python train.py --dataset="microscope photos of single blood and bone marrow cells" --translate=0.12 --encoder_head_dim=48 --encoder_layers=10 --decoder_width=128 --decoder_layers=6 --init="trunc_normal_002" --optimizer="muon" --nesterov=true --adamw_lr_other_params=0.0024 --steps=7100 --epochs=4.7 --weight_decay=0.09
Rows from block 7 of the encoder, named by matrix and row number. Each number is 500 + 50 x the weight over its row's rms, rounded and kept within 0 to 999. All counts start at 0. Numbers have three digits each. After the name is the row's rms in percent of the matrix's.
# q: attention query (encoder.blocks.7.attn.q.weight, 96x128), inputs 0-63
q.0 118:438545558437504439558501493479405546568554496569510524592550568535468553493541535444479523456606465460530529555431501451569529427440461495505465443473493480463487451529448480467449481458483408
q.1 098:565509510591576509558455482433430397468442506446549484571521450447534490556504566520503421493426505509401468441397522544460500529487538549442550493470429416491507559515473534443598552522488483
q.2 084:541566578493517483525544599533501547477375456572521481570521515473514460587408504500535540492578486423517493565455481420514542479434506481430432463548434471394495417492476559425516501533472479
q.3 117:520519479434516501533474458453480552518517487419525490521482490482500455476541520587468428500533486580495529503529477416571437561520500522556479624513502493591460590570491462499566500519468573
q.4 107:509543506436518430547554528484454481432450558572475525599573537471546405536518493442464473410621490452570444549523498436516585433443444522477459449442523442475420482484486457467510517479538430
q.5 099:503596528583581481549534461467468556411509422542471524529454568389510467514588468483453446490457373379479498532542527505584481535464485499594509533427479514536423435514470443480506463516479410
q.6 097:445489493546461495471447501488465508591525458402503383448521478480457597491563572521456515577426596576508545522498581588498503524532511475485492467559536470511492563518510531521551499460493488
q.7 100:412472524476482502425430506509529362498560501494501511556522478650517533534466454592505511458312586529486564455470499521502491570498489483382553595639459538474519491436495494463492435509502557
q.8 108:482543546554549495509501506457493408316457431469504541489445506452584418439498474464417498513364507550528531505537520580549574510516466539514564522554475483509458539495557563453604520552465523
q.9 088:441525524355543531552461425464503572389574563430541472598431507561590440559587474481525424429496478504482574445474565383594523512517506512529455495493504532576472378479520503533492499440511525
q.10 096:442467508560508425435486497448491454460387469472529461438560466393516540496356560474510498488498606530532538587445482575385532520438489502484487505551478426487525585552532555511540526559461573
q.11 093:390532487550436559421500470518594596553474558476554462545541516539540505576515520509483455517409472565502543452530530516424437551502527526481502494520501487542493489553521456430407435504432598
q.12 082:458496512477438521462477541518501465551587531512543492445515503463608447395438443369482518461457556554483470510535519572495526466572476414564502383429546536448477600494535540497561514432435372
q.13 069:500516403556518512550499509475478473487499520529468522466460471455580405532466524532549543530556508451514407423535508438549460618483541440514503450340517517550454397517448480471522583511548466
q.14 103:493612472567482465520495556554474471468476504562359499491536460433479498457600428476489477481431449444496490479495481406499453540522491519449505516529578558490566521501445497472463540475468535
q.15 072:535452523545465493517515522508444509570496636571415526465582479482539454532421441532495577578563647461546475557577527464482482425450556560462580350429517511424549408462508447489463537482525516
q.16 095:360482577464449517500515522463560476600480587403486541494552446534579329475449544545513439483370503529516548530548511610502517533427428508408512525512502499528513414512522443507470563482456550
q.17 108:577540443521530414494502526506432520555451496556476568501491481401472552436426464464453465590586411457551477593512488435574553444461482521532481535415543507487470504538439510441519506510565427
q.18 108:526485495563511498500493533555544443422348441501449525480494430465445458499396483491520427513346467504487466466448484591485470575454548594496538611558509447571551495492527499490513524562539524
q.19 090:497529469449489432529481565528502595632540518587441493511539527441474484478462456551567480548583542482518472540492526394445401520552404458473508549467537505495492519501432499515489514450394504
q.20 087:374596458581530494499500563546482623585482542527454557505488556401528650439597506431412502521424449459521505519513547446496467495537408571526529458451541559516446454427495457467483548437476493
q.21 102:490482484369507492583505539449507567490471565508467521515485493453541452502427539533505416485698557517547461509577591483496568450415503505512456636480553515550495377497492484545418499488483473
q.22 098:526514473516503555531547481447523563465494557486510464528532546463493498574583572474531491452582481484494453511522506506539527532491519464507483466317480467454470480445523403546392541458544459
q.23 140:453462480361478569534443448474505526466503550410554485472511474580540502466499538589476433520631527592489588501498499458541471527568530475510498550531445503533537546549528517525528440516470660
q.24 097:455432500597510523375455495522526489490402389452547526525513561466450514512367506458493558600426523518503523479449539670503448513520518553516521516444467480406570434515553588481465529532447535
q.25 099:653512425452498493489538547579451423419444431518501513480478485500439410451507502453455572493673424422543420468537450447492583535522565508527448512492492515445522568494525485522533461518606367
q.26 103:546510436468502433477503554498469561366359567470461477493490481404430503451463453398488446494584531501544489550502497476569504452524532535478430492406568514446528431481466552580485470511525471
q.27 084:510464478406470548544485589466474406571550553480502506554475501548504472400475506559496493412567536506532482551531465468507573432478527526463563519509482462510559509531482430511531456467536355
q.28 086:586483453593476549566512592502495521522433497449530523592471402499485488471546497494600473478359464552486435477454499518481497463496466478418531550506530531505503488521449534647471505414494499
q.29 110:512502530471511487518466466451453357370474613495471546522493484511578463526464542562510468470553499525540503519508508508431521512442450522459540504544475392519459532464501467390599532484460442
q.30 097:507537488544556433490513472526553360441438482520478491498457505456489570587505528435499518352473464443460468449429475555458519485503473534514474466538500489519465575481466522464585495530499430
q.31 105:423509550473526556480529442489491448470592516521558528515542565525557476529497505464499428486510529553487502509550484523532527448418514416530463434463513448573417426420512479376570473496487361
q.32 092:622481539414448528516496459518630471525460606519591455534494459564564513547428535589460483524656437522488510493547517526486502489523582501498503568488460453453476569501556530493450458557498467
q.33 087:385510521536458583523524487441473540587622485467585518418530433565478548486597511582525501496443477553486479516477532577506489503432557517486649625467534519543496516464512409442381487474526551
q.34 098:523555514469464545545529554511492529491522562434494491508465515514633406476557476492448469540601482522517500480568531454581500424505480466491482431442560554435412473505508487519510601430492536
q.35 115:410509538456507574557445474489510528579530529440527422506522467546506473513524527512529437477426557555460511452483507480510451444446555549491567500530526556655504493537571477537452482503475619
q.36 082:497501394535571507467544590539560459584466378506481469464497498453396589572536498489584473483435409461475422478409476514470474557501457524473465452520489441474471488548448508593495524496528543
q.37 103:434472511502448456458463477525559563498471548467521382463498448518467557484512508624483429598490534537511588525494503499481488611529527478414457595593508498546468514497511503504467512498503697
q.38 098:424521486481504499423493562541544452438434468521548478501419490445445618505503526511565541491535473432463508485468490474459439552489519532534449516498578481532547453541439493589488486510499580
q.39 110:516478461498503540454436472499483468536429447402506433484484451532390508463518486518508490509383389526471523464427445546630500531522590601468533568537490503506546580540519534571469505496533661
q.40 095:552557566476499511510544433454550525472419628512491517511508443400505471520319588416498443418565580462435387473523496572523495420451503474550490481394525498475501483567488494477438541549536481
q.41 084:447482523544504538452524463583519517493592549536496580532571517651563388557461462499549456482484461533523462504515461454370476567501466455544517446589411553460501438483527461418396445425451429
q.42 106:448520501520493410526524476531471506522592478609461578484502557449515558499526483470493473482500606419545528521568535517497534561440458469494485510401503473534392440472461449582513465582574367
q.43 093:571474521527512543507448372533423518567546527495506473480576455556533434540493502546491477447528532530455477433437488483459461589555496469468567511568367469502554614536518527442431512477463577
q.44 101:523461457549479566488516525512479610542463453446487394512496432481515519455530536454425513513420548578486541492543529503473502487559516585474516482506514563545507462573531470577418541528535675
q.45 093:430475496550470514424462466524431449579500464481487569500545525545462512503549535530408488546404522590479561458474511605495547567530504581457485516584509500536511643558541424364487501478514535
q.46 075:534490603485510574523538474530559510481414554428526536498461408542536464505401521565560476484418498532461547457502420490458543524561449500548532437667440535524535455398593583525535589462488472
q.47 097:536482500554554510539456457503531426497356510456488510506529450495489490606429578518542476509458487480444494443413565612431471550440451539454558555541430450434620521531533516562445546508470584
q.48 136:501500486346486441528477485465502585502567581591491518539576517575582558567505507524571508482499510476572584507573491430495398415508506482501511342440466484485454398514508442532436457437488481
q.49 087:567462434546564523504492479531535458470449461529483552499522552490634427498497376460467414577573506481454428475386487558501523537519529493557530568560499499440556579467514470441537611510500516
q.50 110:519501465431551505465425524493479521604556499500477545524606532506547516529351528544601480545541464456510544486521437521472427489506435469533501436539492493446539547499489516482480536449454470
q.51 116:493494568562531511445516431503491491496373427423515495427439464472569453459532517516418496500404507509458491536485530505606550586440552545462520564588489474533568548541499548489581475575541556
q.52 100:447463503555498546502455463400550592493542471450436468484512530551497499439502494443471516483306486554487592485534517581504497487544445512517524566517494521505489438493597470451575571504480575
q.53 093:547563606603536562411504488486456568598469485463506533466500440432628382428428439553474512485386557503533526530541560529519550518456584480499444612522460550494488563566471529514463543517482529
q.54 119:496522486435479458441541494568520516499524507621540501491536513560442586623465509469508461503611544472544492514532498377488483559434519459509501424392473499485477423508500462567441411409498457
q.55 107:476488526475478466417534526529509416551549536560499515561529575506456599496458507511527573534716446457555483536481493547459475455392451438478517440522537566374504504480491455466474492490399421
q.56 123:509527593635492512330481469436480448525406479443505436449421460375473435454449454443439549470443537449502523587456563594538556521536440493531441553509529517493526570534514531499544499592540504
q.57 083:556540688400452451439462457471562580559536462514512471496541493487593505450454479458483541478528453523626590490546553504423521481476523509484486410490522611509540507512555531482492475548486460
q.58 086:502502465481473471389493471536466501436427363410497490541435478472430479473482403348574497454431524486525523513508491554569507604540504553503537513512544496503521478486499512405490521578484627
q.59 111:595524533451482409535466482478490560629482529507434519538551504458431618510445456516562550546580470540611577537559492443496462474524469522528488495456389475455471476468510427470337471478483531
q.60 085:503461471656532537527548552545543355455474544522484466508494471465488559541585448481424545446578606473528445513422505628491488479505458493469543452432477498515394547434441543488522450487523510
q.61 079:395484505462522478515519508541501475511492551491529456556513527565457460419522513488544494503440519501515535489444496552463504393465485499555531614508540504566555416433605499464506505494510544
q.62 118:409507434638467591413543501474565504384550636542543553435437527492556493511602549510463550409457408412500463498536502507442502491508442494496537554449568528475388479480529555606519503521518478
q.63 092:542508475462411508518484608532467595507572491548506546491527510499509539535407524519581582507625468546464528531503494486493484557501465475547454417469510533449557445524483459547385476452436494
q.64 113:413493488581492526378520517510533524440489556595505471456506496462441513484433457510513557459589488381536485596499527648473477516479479507513555555469553474473524507489483548565514431500538441
q.65 087:450456512483465464400510501456505535523524583430490637450525433523609472505502537512462501484377562571505516581653500525564570524497513451465515536542488542503503443475456481513389489490460578
q.66 089:484527470528519457462536510487492447538388615444596558489501477496436452449398403556503472605635500486521508528551516578532550432530468443558458530564537486433488569476540486500475518465448529
q.67 082:444546487637502546484544495543513474468433581525537520472468539563501536543574549531496569450512366372414477471442497462525484522457444442429538588552545552469439473549467566449561480509575518
q.68 107:542548597521532475430507454548503423521454658473523521546569542536565506453492471517473596524609491428567552547490495468510485486495488465495437526515501494427545494443501540467391479537521501
q.69 106:449536478555482508489535502494539535455464484461530440408447490488528415503544562452429456409350446546459501469497545566479547537546521487528455549549562505606520522516507568568549526540543580
q.70 090:552506527419541497535500473498503507525533548419496437528526432567448480424449453507497490514431477543425561407528473564515509438497518505515474610592551553569574437523606487466531518501489543
q.71 158:436506516574487519473535500474523448408462431470490468455427460482452475503547458476444490423363487525493504509465597580604558586435515505499555543531554509549511522501504538559592462554532503
q.72 100:472490503539481465502513546528520403599456538528525540616480503458442411531467463470579494554602458443532456532405494512584516421556441451520422536491487558449459519476464507418496552458527520
q.73 118:438457484520451582554499522489498496406531429448524421453451450495454424526521543469479447457309551570430466464517529575541555525514510536487531544490545561561482474490514530528578489476506530
q.74 087:484467510540421524457534557414607512527514475428545543475473407547518445473542479455478509399327464548508552590534554546546601516564440506472479476492473555556461496467581552572522462441507534
q.75 089:464428403527529533510491514461535519395550472524451434476528546520522495472556520381459564458516587576462494488463471595482507625391517502506534411442473445467415563472467451575500501537499487
q.76 094:500488488485476462577527512548486548531562537481514490487527488544543574553500550590524475538616447474454469541504490505331555445586495511469573419484465486483548468453517505491493455397484419
q.77 146:453484520513454529394485489472511480359492445469487488434459433498443519420491473417452536375373576526480538499570527625492528548539483561526537501534573527542477519535496542577567489511483571
q.78 094:548500491570512498529482530468495463509474442424487462488489512511494433458515449431482441545411569600479534500534515548439484473547426559519453512494520573562483510466527501462571531473507463
q.79 110:497481427386496468459518519524488474568449526446460561490504540480504546504431456529499489579556519572512530443463500490548417425451536536528500519511438419468434587543531475519569550528471531
q.80 097:530456509445479435468444503505450547507413489448470495483546440446402515521500490410476483485393544574482579500559489559508525579519458525503493442478457572558492531484489434450464447545450524
q.81 085:551462454510551455557489485553438522390508566526435492492508538479519448407556506492444483510532511489450443444493490517455527489458524477497448541485506421512556519521496447511545512535502449
q.82 106:493513491530519500500482497443537515531516502517493501423435489534560519538533512516435434442415457483464521521461564517524479550542499510491504533584507463564657457477537512538539549533553473
q.83 112:572525554493516500551486503578406519491387514459576492481554524473591513458477464546468490540738437529460459446465472505472479552445566462513424495514502469379564585508473551447455499542482443
q.84 100:589547517643552519587568529503519466587432609446493462540546625472531446517491518557528484606561452472396432437470380466417452482487503477493415516530498485504460507497460546519527528523468430
q.85 084:451566597436450481374553496547455518557436441536521552461473469516401539514555515442527477525403431450546601616548544326591496478404458498500562596504534530542575458471531493500521478484526519
q.86 112:404477475567536511476495465541458420392478458416506521513456496508452392472609499417484456389385511515501500462555518601454551545527506570508534470484594490593456542443513571467528503521485545
q.87 085:478502572586473529478529515495426534508478548462588509494487466421571419457486557491509476528556445497428397577539488519442627515520487524483398461483515581410498479526509564550549448550505373
q.88 092:526446463465486492547449471443503518541446513395550539482505467517433407434480420513533472513444550530481566522530503582612507436556413532569464581527524493568516529489571439474511509454509497
q.89 093:516503511407411455600482495555485493534574514464489527543581513574417531509505484583498484617513588582568528503461477332553505436497515475463508512485423437439437495473520481537476531480490507
q.90 085:534565540489503456485543477542457550568481506528558506524567542531508537513542579583543561486453492508505531580500490414486477447490487552448491469361448498613491494541484423500421356490526550
q.91 090:517525475454430514532521475549493517349488523497518448522458514490482502532562538487505471548488472495441429480418508412465513484496502502509518499406558488454422513548478464551491389570583506
q.92 102:582505557480501459560478453488506570512481494519541518530515543434486533555494461453552535550641377501558519507512506405507536521536559442500514448479438477382609476447546468491380424533491513
q.93 081:529485507519481515498528488527566476392481494630504489476441528438482503595536521485426467462504593505461437574475468448562459487559560459540434503454493488539517477495403515489543456527511461
q.94 097:468515515368426482511457493534418499522494450493457457462556462507460588492397528536525441523670570506514564534567458418448452581495516471507514425555532400428522465486511497599413522525507477
q.95 087:405536400551415513536523530467501536420549518549528494521439497521451447499470458482545423532537420460497468472553530619444536491524500491548518514562604508449439395508505471571466546441501527