A small masked image model, trained from scratch: encoder arch vit.
Rows from block 4 of the encoder of a small masked image model, named by matrix and row number. Rows with one number belong to one neuron. Each number is 50 + 10 x the weight over its row's rms, rounded and kept within 0 to 99. All counts start at 0.
After each neuron's rows are labels from the 100 images, of 14976, where the neuron reaches its largest size: "strongest on" is what is common among them. Only what is clearly more common there than usual is listed. The data: microscope photos of single blood and bone marrow cells.
# gate: MLP gate (encoder.blocks.4.mlp.gate.weight, 336x128), inputs 43-85
# fc1: MLP up (encoder.blocks.4.mlp.fc1.weight, 336x128), inputs 43-85
# fc2: MLP down (encoder.blocks.4.mlp.fc2.weight, 128x336, transposed), outputs 43-85

gate.164:62 58 36 53 34 44 39 44 61 56 47 51 55 42 33 56 41 78 53 61 57 49 56 46 44 56 64 38 58 45 56 67 31 45 46 53 51 37 63 49 42 45 47
fc1.164:58 57 36 39 74 39 67 54 40 47 57 44 48 45 63 57 42 36 45 63 58 56 56 54 47 37 47 51 71 48 57 34 57 41 31 62 44 47 43 75 57 48 65
fc2.164:51 56 58 46 42 46 53 52 60 49 43 41 33 49 58 49 56 41 41 37 43 57 49 59 54 57 52 63 51 69 57 31 27 51 50 62 45 37 54 46 44 42 39
strongest on: cell type: blast

gate.312:37 51 18 46 47 59 56 47 50 53 42 53 45 60 47 42 60 55 60 61 53 42 54 44 61 51 59 38 53 43 58 49 47 56 48 35 53 54 40 43 38 49 58
fc1.312:45 57 26 49 61 56 56 49 56 49 31 42 51 58 43 48 56 60 54 54 51 44 55 49 50 35 63 44 61 32 45 52 55 54 53 36 55 58 37 39 46 45 68
fc2.312:33 54 50 47 68 37 52 44 44 56 51 45 48 37 71 40 45 51 34 56 53 49 49 48 57 49 62 62 43 53 79 63 55 53 41 67 37 37 46 62 53 58 43
strongest on: cell type: promyelocyte

gate.224:34 54 54 35 33 48 68 44 57 39 53 46 34 52 52 53 45 41 50 48 69 40 46 61 48 52 64 61 46 41 53 40 47 65 58 35 54 47 54 39 69 61 45
fc1.224:36 51 52 23 35 49 70 48 64 34 42 50 31 59 48 58 44 35 62 44 61 48 41 66 47 49 54 59 53 39 52 49 50 67 63 38 56 44 60 47 56 57 36
fc2.224:34 49 52 56 27 52 58 55 44 50 47 37 63 51 33 37 38 46 36 39 57 58 48 60 47 41 38 57 59 56 57 58 59 62 64 46 44 53 41 50 60 70 48
strongest on: cell type: segmented neutrophil

gate.117:44 50 55 48 60 47 40 48 51 53 59 52 50 46 47 69 51 37 56 58 49 63 38 36 43 64 54 41 37 45 45 37 29 56 45 49 42 47 69 43 51 46 63
fc1.117:31 43 39 53 60 58 45 63 48 58 38 41 61 45 32 43 38 41 41 28 46 57 42 57 64 48 53 38 58 60 51 53 55 55 55 40 44 71 42 60 55 46 50
fc2.117:49 68 38 55 61 28 44 42 54 53 62 64 45 50 70 57 71 53 60 51 56 42 50 34 52 53 51 62 42 44 50 59 28 50 51 48 53 39 56 56 47 64 47
strongest on: cell type: plasma cell

gate.26:48 38 61 23 58 41 49 46 59 64 39 56 36 52 57 60 46 43 50 53 51 32 51 60 57 57 64 64 56 56 43 48 41 45 60 33 39 39 52 52 51 57 42
fc1.26:63 57 23 74 40 55 42 59 44 57 48 60 63 47 39 55 69 50 62 52 61 44 56 56 39 51 47 50 46 55 41 47 48 49 63 56 57 45 41 51 61 47 55
fc2.26:49 51 36 62 31 40 41 54 61 52 60 44 38 64 48 49 56 39 54 50 42 45 38 21 41 30 37 57 42 54 71 42 39 43 52 57 38 43 66 60 43 49 68
strongest on: smear: peripheral blood

gate.254:47 76 43 64 36 53 60 39 34 40 52 62 43 46 61 37 42 41 41 52 54 66 55 53 43 62 41 48 55 68 56 48 39 45 42 62 59 62 55 52 46 57 56
fc1.254:48 26 52 59 53 55 42 48 71 57 37 55 46 57 39 58 78 65 42 45 37 45 37 44 56 45 53 53 47 35 46 47 72 57 63 46 61 29 35 47 57 48 51
fc2.254:47 50 53 49 49 43 53 55 56 69 43 35 36 56 60 43 70 38 51 52 37 62 60 44 59 70 43 33 60 57 51 53 71 64 40 45 42 53 50 48 54 47 47
strongest on: cell type: erythroblast

gate.178:59 52 36 60 53 46 54 29 56 55 53 26 49 48 45 44 54 55 39 45 62 48 46 60 34 46 52 54 36 67 50 35 43 41 47 34 59 60 50 43 55 49 58
fc1.178:64 39 42 37 68 49 64 62 50 53 41 72 57 42 48 51 53 48 43 53 24 55 36 64 50 48 41 65 46 36 34 45 56 62 61 41 57 55 39 51 59 61 44
fc2.178:63 67 63 60 57 55 53 31 52 47 66 73 50 41 52 50 43 54 62 49 51 47 47 47 44 55 55 48 42 56 44 55 66 42 45 48 47 60 56 48 44 53 52
strongest on: smear: peripheral blood; cell type: segmented neutrophil

gate.93:49 67 37 29 42 60 40 56 37 47 44 36 64 30 52 56 47 41 68 43 60 45 58 36 37 51 54 39 58 48 43 32 55 42 59 61 42 49 64 47 48 51 47
fc1.93:57 28 68 58 60 40 66 45 53 70 46 48 40 52 51 45 46 72 37 57 46 50 34 59 38 44 48 55 53 41 47 49 57 74 51 32 58 55 41 48 64 42 40
fc2.93:51 39 32 52 54 57 38 63 40 59 47 38 41 56 63 46 52 40 41 61 58 48 36 47 53 48 47 36 52 46 52 49 54 47 47 42 56 56 40 59 54 49 46
strongest on: cell type: segmented neutrophil

gate.145:58 48 74 60 59 42 55 43 56 56 45 43 47 51 49 58 27 45 57 46 42 57 41 54 61 28 52 59 38 40 47 47 48 41 42 68 50 68 41 36 47 54 55
fc1.145:41 63 21 55 43 57 37 57 47 44 46 48 66 50 48 55 52 55 53 48 52 51 53 48 40 69 56 41 54 54 58 60 45 55 55 38 58 44 60 51 47 47 40
fc2.145:42 45 69 57 51 62 43 41 50 66 47 33 42 54 46 55 53 48 53 36 44 51 46 51 57 49 39 58 36 46 56 50 37 51 51 67 46 70 53 52 53 46 46
strongest on: cell type: lymphocyte

gate.196:45 46 43 43 53 58 52 38 53 40 76 43 58 58 34 56 55 51 50 52 56 54 46 47 70 57 50 49 47 39 31 52 50 51 50 56 56 42 66 47 49 55 56
fc1.196:61 48 45 58 55 58 58 50 67 60 45 52 44 59 51 43 49 66 49 59 38 55 27 60 51 46 51 37 44 32 35 52 50 54 51 50 50 61 65 53 52 56 48
fc2.196:60 80 43 51 43 49 54 53 62 49 48 56 51 61 68 35 41 54 34 48 37 48 41 53 49 49 44 50 39 52 70 64 60 47 52 51 64 50 44 40 51 40 59
strongest on: cell type: erythroblast

gate.203:57 44 40 70 56 45 49 61 42 43 61 46 45 53 38 49 39 49 43 67 60 39 43 53 50 72 52 35 48 36 52 44 57 76 53 65 56 51 63 50 49 52 48
fc1.203:61 50 24 58 50 42 52 53 37 51 47 42 48 52 50 62 51 61 54 53 68 29 52 57 65 71 50 30 51 42 54 45 36 66 46 65 54 38 65 50 51 63 63
fc2.203:48 33 30 35 45 31 33 51 46 55 51 46 57 49 47 45 36 28 46 54 43 55 55 47 41 50 61 36 44 49 66 36 38 42 67 44 37 53 37 62 58 56 49
strongest on: cell type: segmented neutrophil

gate.43:55 54 43 38 33 44 36 50 36 42 61 60 56 52 53 47 42 40 59 66 41 39 53 38 50 70 44 29 45 49 56 69 49 35 39 68 44 54 51 33 51 59 61
fc1.43:55 45 50 44 61 55 56 54 64 64 30 42 35 63 55 35 54 40 40 41 52 51 51 53 40 53 33 62 63 50 29 40 33 22 49 59 50 45 61 44 56 60 59
fc2.43:52 65 45 44 49 38 68 30 34 52 56 50 45 61 53 61 52 40 51 47 60 51 63 37 61 38 33 45 54 43 50 42 49 44 59 63 64 47 34 44 46 51 60
strongest on: cell type: segmented neutrophil

gate.63:56 60 28 58 57 51 46 65 37 54 54 41 40 53 69 53 33 49 52 73 27 43 45 60 67 51 27 52 49 48 59 41 65 71 51 60 73 53 57 50 32 37 64
fc1.63:58 51 34 50 54 38 62 62 34 44 53 42 50 40 52 61 53 36 45 60 62 49 48 50 60 44 50 53 65 57 51 29 54 67 51 69 36 52 48 60 38 31 65
fc2.63:46 34 37 38 51 59 48 55 37 56 59 52 53 46 45 48 64 34 67 47 50 53 41 33 43 46 60 59 58 48 34 50 55 44 34 55 45 54 42 65 51 54 42
strongest on: cell type: lymphocyte

gate.19:25 57 52 57 52 60 52 41 45 59 62 47 40 50 41 66 36 62 36 38 50 55 44 49 41 62 47 56 67 54 40 58 58 60 37 54 53 55 52 46 50 46 54
fc1.19:62 33 54 42 54 50 31 66 41 57 62 56 44 58 69 58 46 51 58 54 43 57 73 51 62 41 56 51 42 56 44 38 48 43 48 42 44 50 47 46 24 66 39
fc2.19:29 30 61 61 45 62 60 54 56 52 41 47 50 52 51 33 43 48 70 42 62 50 44 53 50 33 66 56 57 45 51 59 35 62 39 62 55 37 66 54 48 43 48
strongest on: smear: peripheral blood; cell type: segmented neutrophil

gate.295:62 35 36 47 54 47 33 62 68 38 42 60 45 49 51 32 37 39 34 54 46 57 39 37 45 58 47 42 61 30 48 53 37 48 49 52 51 65 51 53 65 64 30
fc1.295:47 48 41 54 52 54 50 46 28 50 53 35 65 50 65 72 59 64 64 68 57 47 63 53 51 53 68 57 44 59 51 56 59 58 48 59 48 39 50 45 37 40 51
fc2.295:65 61 56 47 50 52 44 57 35 42 58 46 61 53 35 62 67 51 40 50 44 44 60 58 55 70 78 63 52 52 50 69 42 54 49 57 38 30 43 42 62 40 40
strongest on: cell type: artefact

gate.111:52 43 64 47 58 86 58 50 39 47 39 46 51 42 54 36 48 61 49 53 67 46 52 40 52 50 45 49 46 67 54 51 37 46 37 41 59 51 63 52 53 39 54
fc1.111:47 29 67 46 56 83 56 50 52 39 40 48 49 41 56 28 54 59 39 58 60 48 48 52 53 49 46 58 42 64 56 59 39 46 37 41 59 45 64 50 63 30 44
fc2.111:40 37 56 64 46 62 69 44 47 60 44 56 37 55 41 69 71 70 58 50 61 54 62 43 45 70 25 57 50 60 49 50 51 47 49 56 51 44 40 46 44 47 50
strongest on: cell type: plasma cell

gate.311:55 55 44 65 55 42 36 41 33 52 44 52 61 45 39 56 50 39 52 41 36 50 68 49 52 54 51 51 61 51 50 41 48 55 74 40 58 55 55 52 47 39 48
fc1.311:56 43 65 54 42 49 55 46 58 48 62 39 37 37 66 53 57 69 34 58 53 59 47 49 52 42 52 39 45 37 56 46 55 47 28 51 33 50 53 54 58 44 38
fc2.311:47 60 47 66 64 36 57 36 27 41 56 58 56 49 59 48 51 57 42 38 49 53 55 52 56 53 45 44 55 42 41 46 58 49 37 42 51 42 35 56 57 48 42
strongest on: cell type: segmented neutrophil; smear: peripheral blood

gate.83:49 68 55 50 61 45 44 58 36 56 57 61 65 52 53 51 32 56 51 47 46 45 41 57 51 50 46 63 57 46 31 65 47 49 29 41 51 55 70 51 45 56 61
fc1.83:43 49 52 49 52 58 50 24 49 38 43 64 35 42 45 54 69 64 51 36 42 41 53 42 65 42 48 40 43 59 63 44 77 49 65 50 47 38 40 44 50 46 42
fc2.83:53 59 48 54 40 32 40 52 36 49 47 49 36 67 39 49 57 48 50 56 51 52 58 37 61 56 67 52 51 32 57 60 49 80 39 43 36 31 24 45 35 26 43
strongest on: smear: peripheral blood; cell type: segmented neutrophil

gate.317:36 55 47 72 64 49 55 39 57 47 38 37 49 67 34 61 43 53 34 58 51 63 59 63 35 47 55 56 50 53 49 62 52 46 38 60 40 44 55 41 47 37 43
fc1.317:60 55 53 24 47 49 48 60 37 52 57 56 52 36 75 42 52 37 62 47 41 36 46 42 71 58 51 38 55 54 51 38 54 50 62 41 61 53 42 60 59 60 61
fc2.317:49 64 42 54 53 53 57 48 55 52 54 56 56 40 57 56 62 48 57 63 36 50 54 44 43 35 45 47 42 47 50 50 28 53 35 42 45 38 59 61 50 49 52
strongest on: cell type: erythroblast

gate.169:46 48 67 47 62 70 43 31 52 55 34 50 33 64 40 45 34 48 58 57 38 58 50 47 52 58 56 54 29 41 55 50 47 58 68 62 37 56 50 40 49 50 50
fc1.169:54 49 52 52 39 39 59 71 51 64 45 53 59 39 45 52 63 43 37 59 63 62 51 67 47 37 55 60 75 44 53 65 55 45 47 36 46 54 34 54 45 42 25
fc2.169:44 66 51 42 41 62 30 45 50 45 61 48 55 59 43 62 33 62 57 59 39 53 50 53 44 41 33 55 40 48 43 37 27 43 66 46 50 58 47 37 48 61 67
strongest on: cell type: lymphocyte

gate.102:64 36 45 47 51 46 69 51 29 44 45 54 37 55 53 65 51 31 60 42 38 48 38 62 58 57 44 64 44 39 51 69 42 48 50 40 46 67 45 48 66 48 42
fc1.102:62 34 37 45 37 58 42 35 49 34 53 60 39 52 47 80 42 40 51 53 63 49 33 54 61 64 51 53 49 56 49 71 41 50 37 29 41 49 62 47 63 62 61
fc2.102:46 63 63 39 48 49 52 62 77 45 40 51 48 66 32 40 46 79 57 43 67 51 51 57 55 71 47 51 51 51 54 52 53 47 61 40 53 55 46 52 41 51 50
strongest on: cell type: segmented neutrophil

gate.236:50 46 31 58 51 41 56 43 47 40 44 46 40 55 42 48 52 86 55 41 50 57 60 34 47 52 59 51 59 60 71 43 43 41 61 43 37 54 50 68 61 46 47
fc1.236:54 38 29 47 51 44 48 48 44 48 48 45 47 67 50 43 47 63 56 36 57 61 36 48 39 37 65 52 58 59 73 45 30 35 43 40 32 54 48 67 48 50 42
fc2.236:51 42 62 53 40 54 45 35 35 71 59 47 71 53 72 54 46 34 48 66 45 52 62 57 40 33 44 75 59 52 50 56 51 53 24 50 57 42 58 57 39 48 39
strongest on: smear: peripheral blood

gate.59:48 52 38 48 65 51 37 56 39 46 19 25 45 29 64 65 68 58 55 49 61 35 69 42 54 52 51 59 60 50 28 50 55 52 49 54 61 44 67 51 59 55 51
fc1.59:53 55 46 56 65 58 47 51 35 53 20 33 58 37 64 57 63 53 54 47 48 32 64 50 59 44 60 60 61 43 38 51 65 51 51 52 60 50 53 61 51 50 54
fc2.59:57 43 38 49 45 59 39 48 57 39 58 69 64 52 74 56 61 45 53 45 29 55 46 39 54 46 50 52 52 49 49 50 46 61 47 53 43 45 60 51 55 59 41
strongest on: cell type: segmented neutrophil

gate.36:44 65 64 49 45 55 50 55 34 38 54 49 58 44 22 56 58 37 48 58 43 63 57 53 45 48 36 36 38 52 41 57 39 75 48 40 54 48 66 45 62 45 38
fc1.36:48 40 24 48 46 50 48 28 58 63 42 56 47 54 78 51 53 58 53 31 53 38 45 56 51 54 65 67 57 37 53 44 67 29 39 55 58 56 52 62 51 51 66
fc2.36:45 49 51 35 46 32 52 46 39 67 68 44 30 52 58 52 47 29 62 53 59 51 50 54 54 37 52 46 40 42 27 67 45 36 44 59 55 55 62 59 49 57 61
strongest on: smear: peripheral blood

gate.212:50 63 39 71 27 56 41 38 48 45 62 54 53 41 24 53 44 50 56 58 49 57 57 47 37 58 46 54 58 49 58 65 44 54 38 42 49 37 50 55 60 45 35
fc1.212:55 40 60 40 62 42 50 59 50 47 46 40 50 69 68 47 34 52 46 40 67 69 47 65 56 62 62 57 46 51 41 37 60 54 52 51 34 50 35 49 39 54 56
fc2.212:46 31 54 51 64 32 57 47 43 49 64 53 63 61 56 51 51 52 62 49 54 51 45 48 52 53 48 57 49 34 63 56 59 40 53 59 51 53 45 55 41 52 49
strongest on: cell type: proerythroblast

gate.259:63 78 53 53 34 25 38 56 40 46 48 42 45 46 37 53 43 66 64 59 42 59 43 39 47 72 44 54 63 50 44 64 46 45 59 53 55 40 42 46 79 53 44
fc1.259:41 38 38 44 33 58 40 61 58 50 51 44 49 51 54 51 35 39 57 55 43 65 46 52 52 59 56 45 75 56 47 81 35 44 59 62 51 39 50 47 65 61 38
fc2.259:48 67 42 43 51 40 43 38 45 36 34 61 47 58 50 62 51 44 61 60 39 58 45 46 50 73 66 62 53 45 50 75 33 60 65 53 51 63 51 64 52 57 57
strongest on: cell type: artefact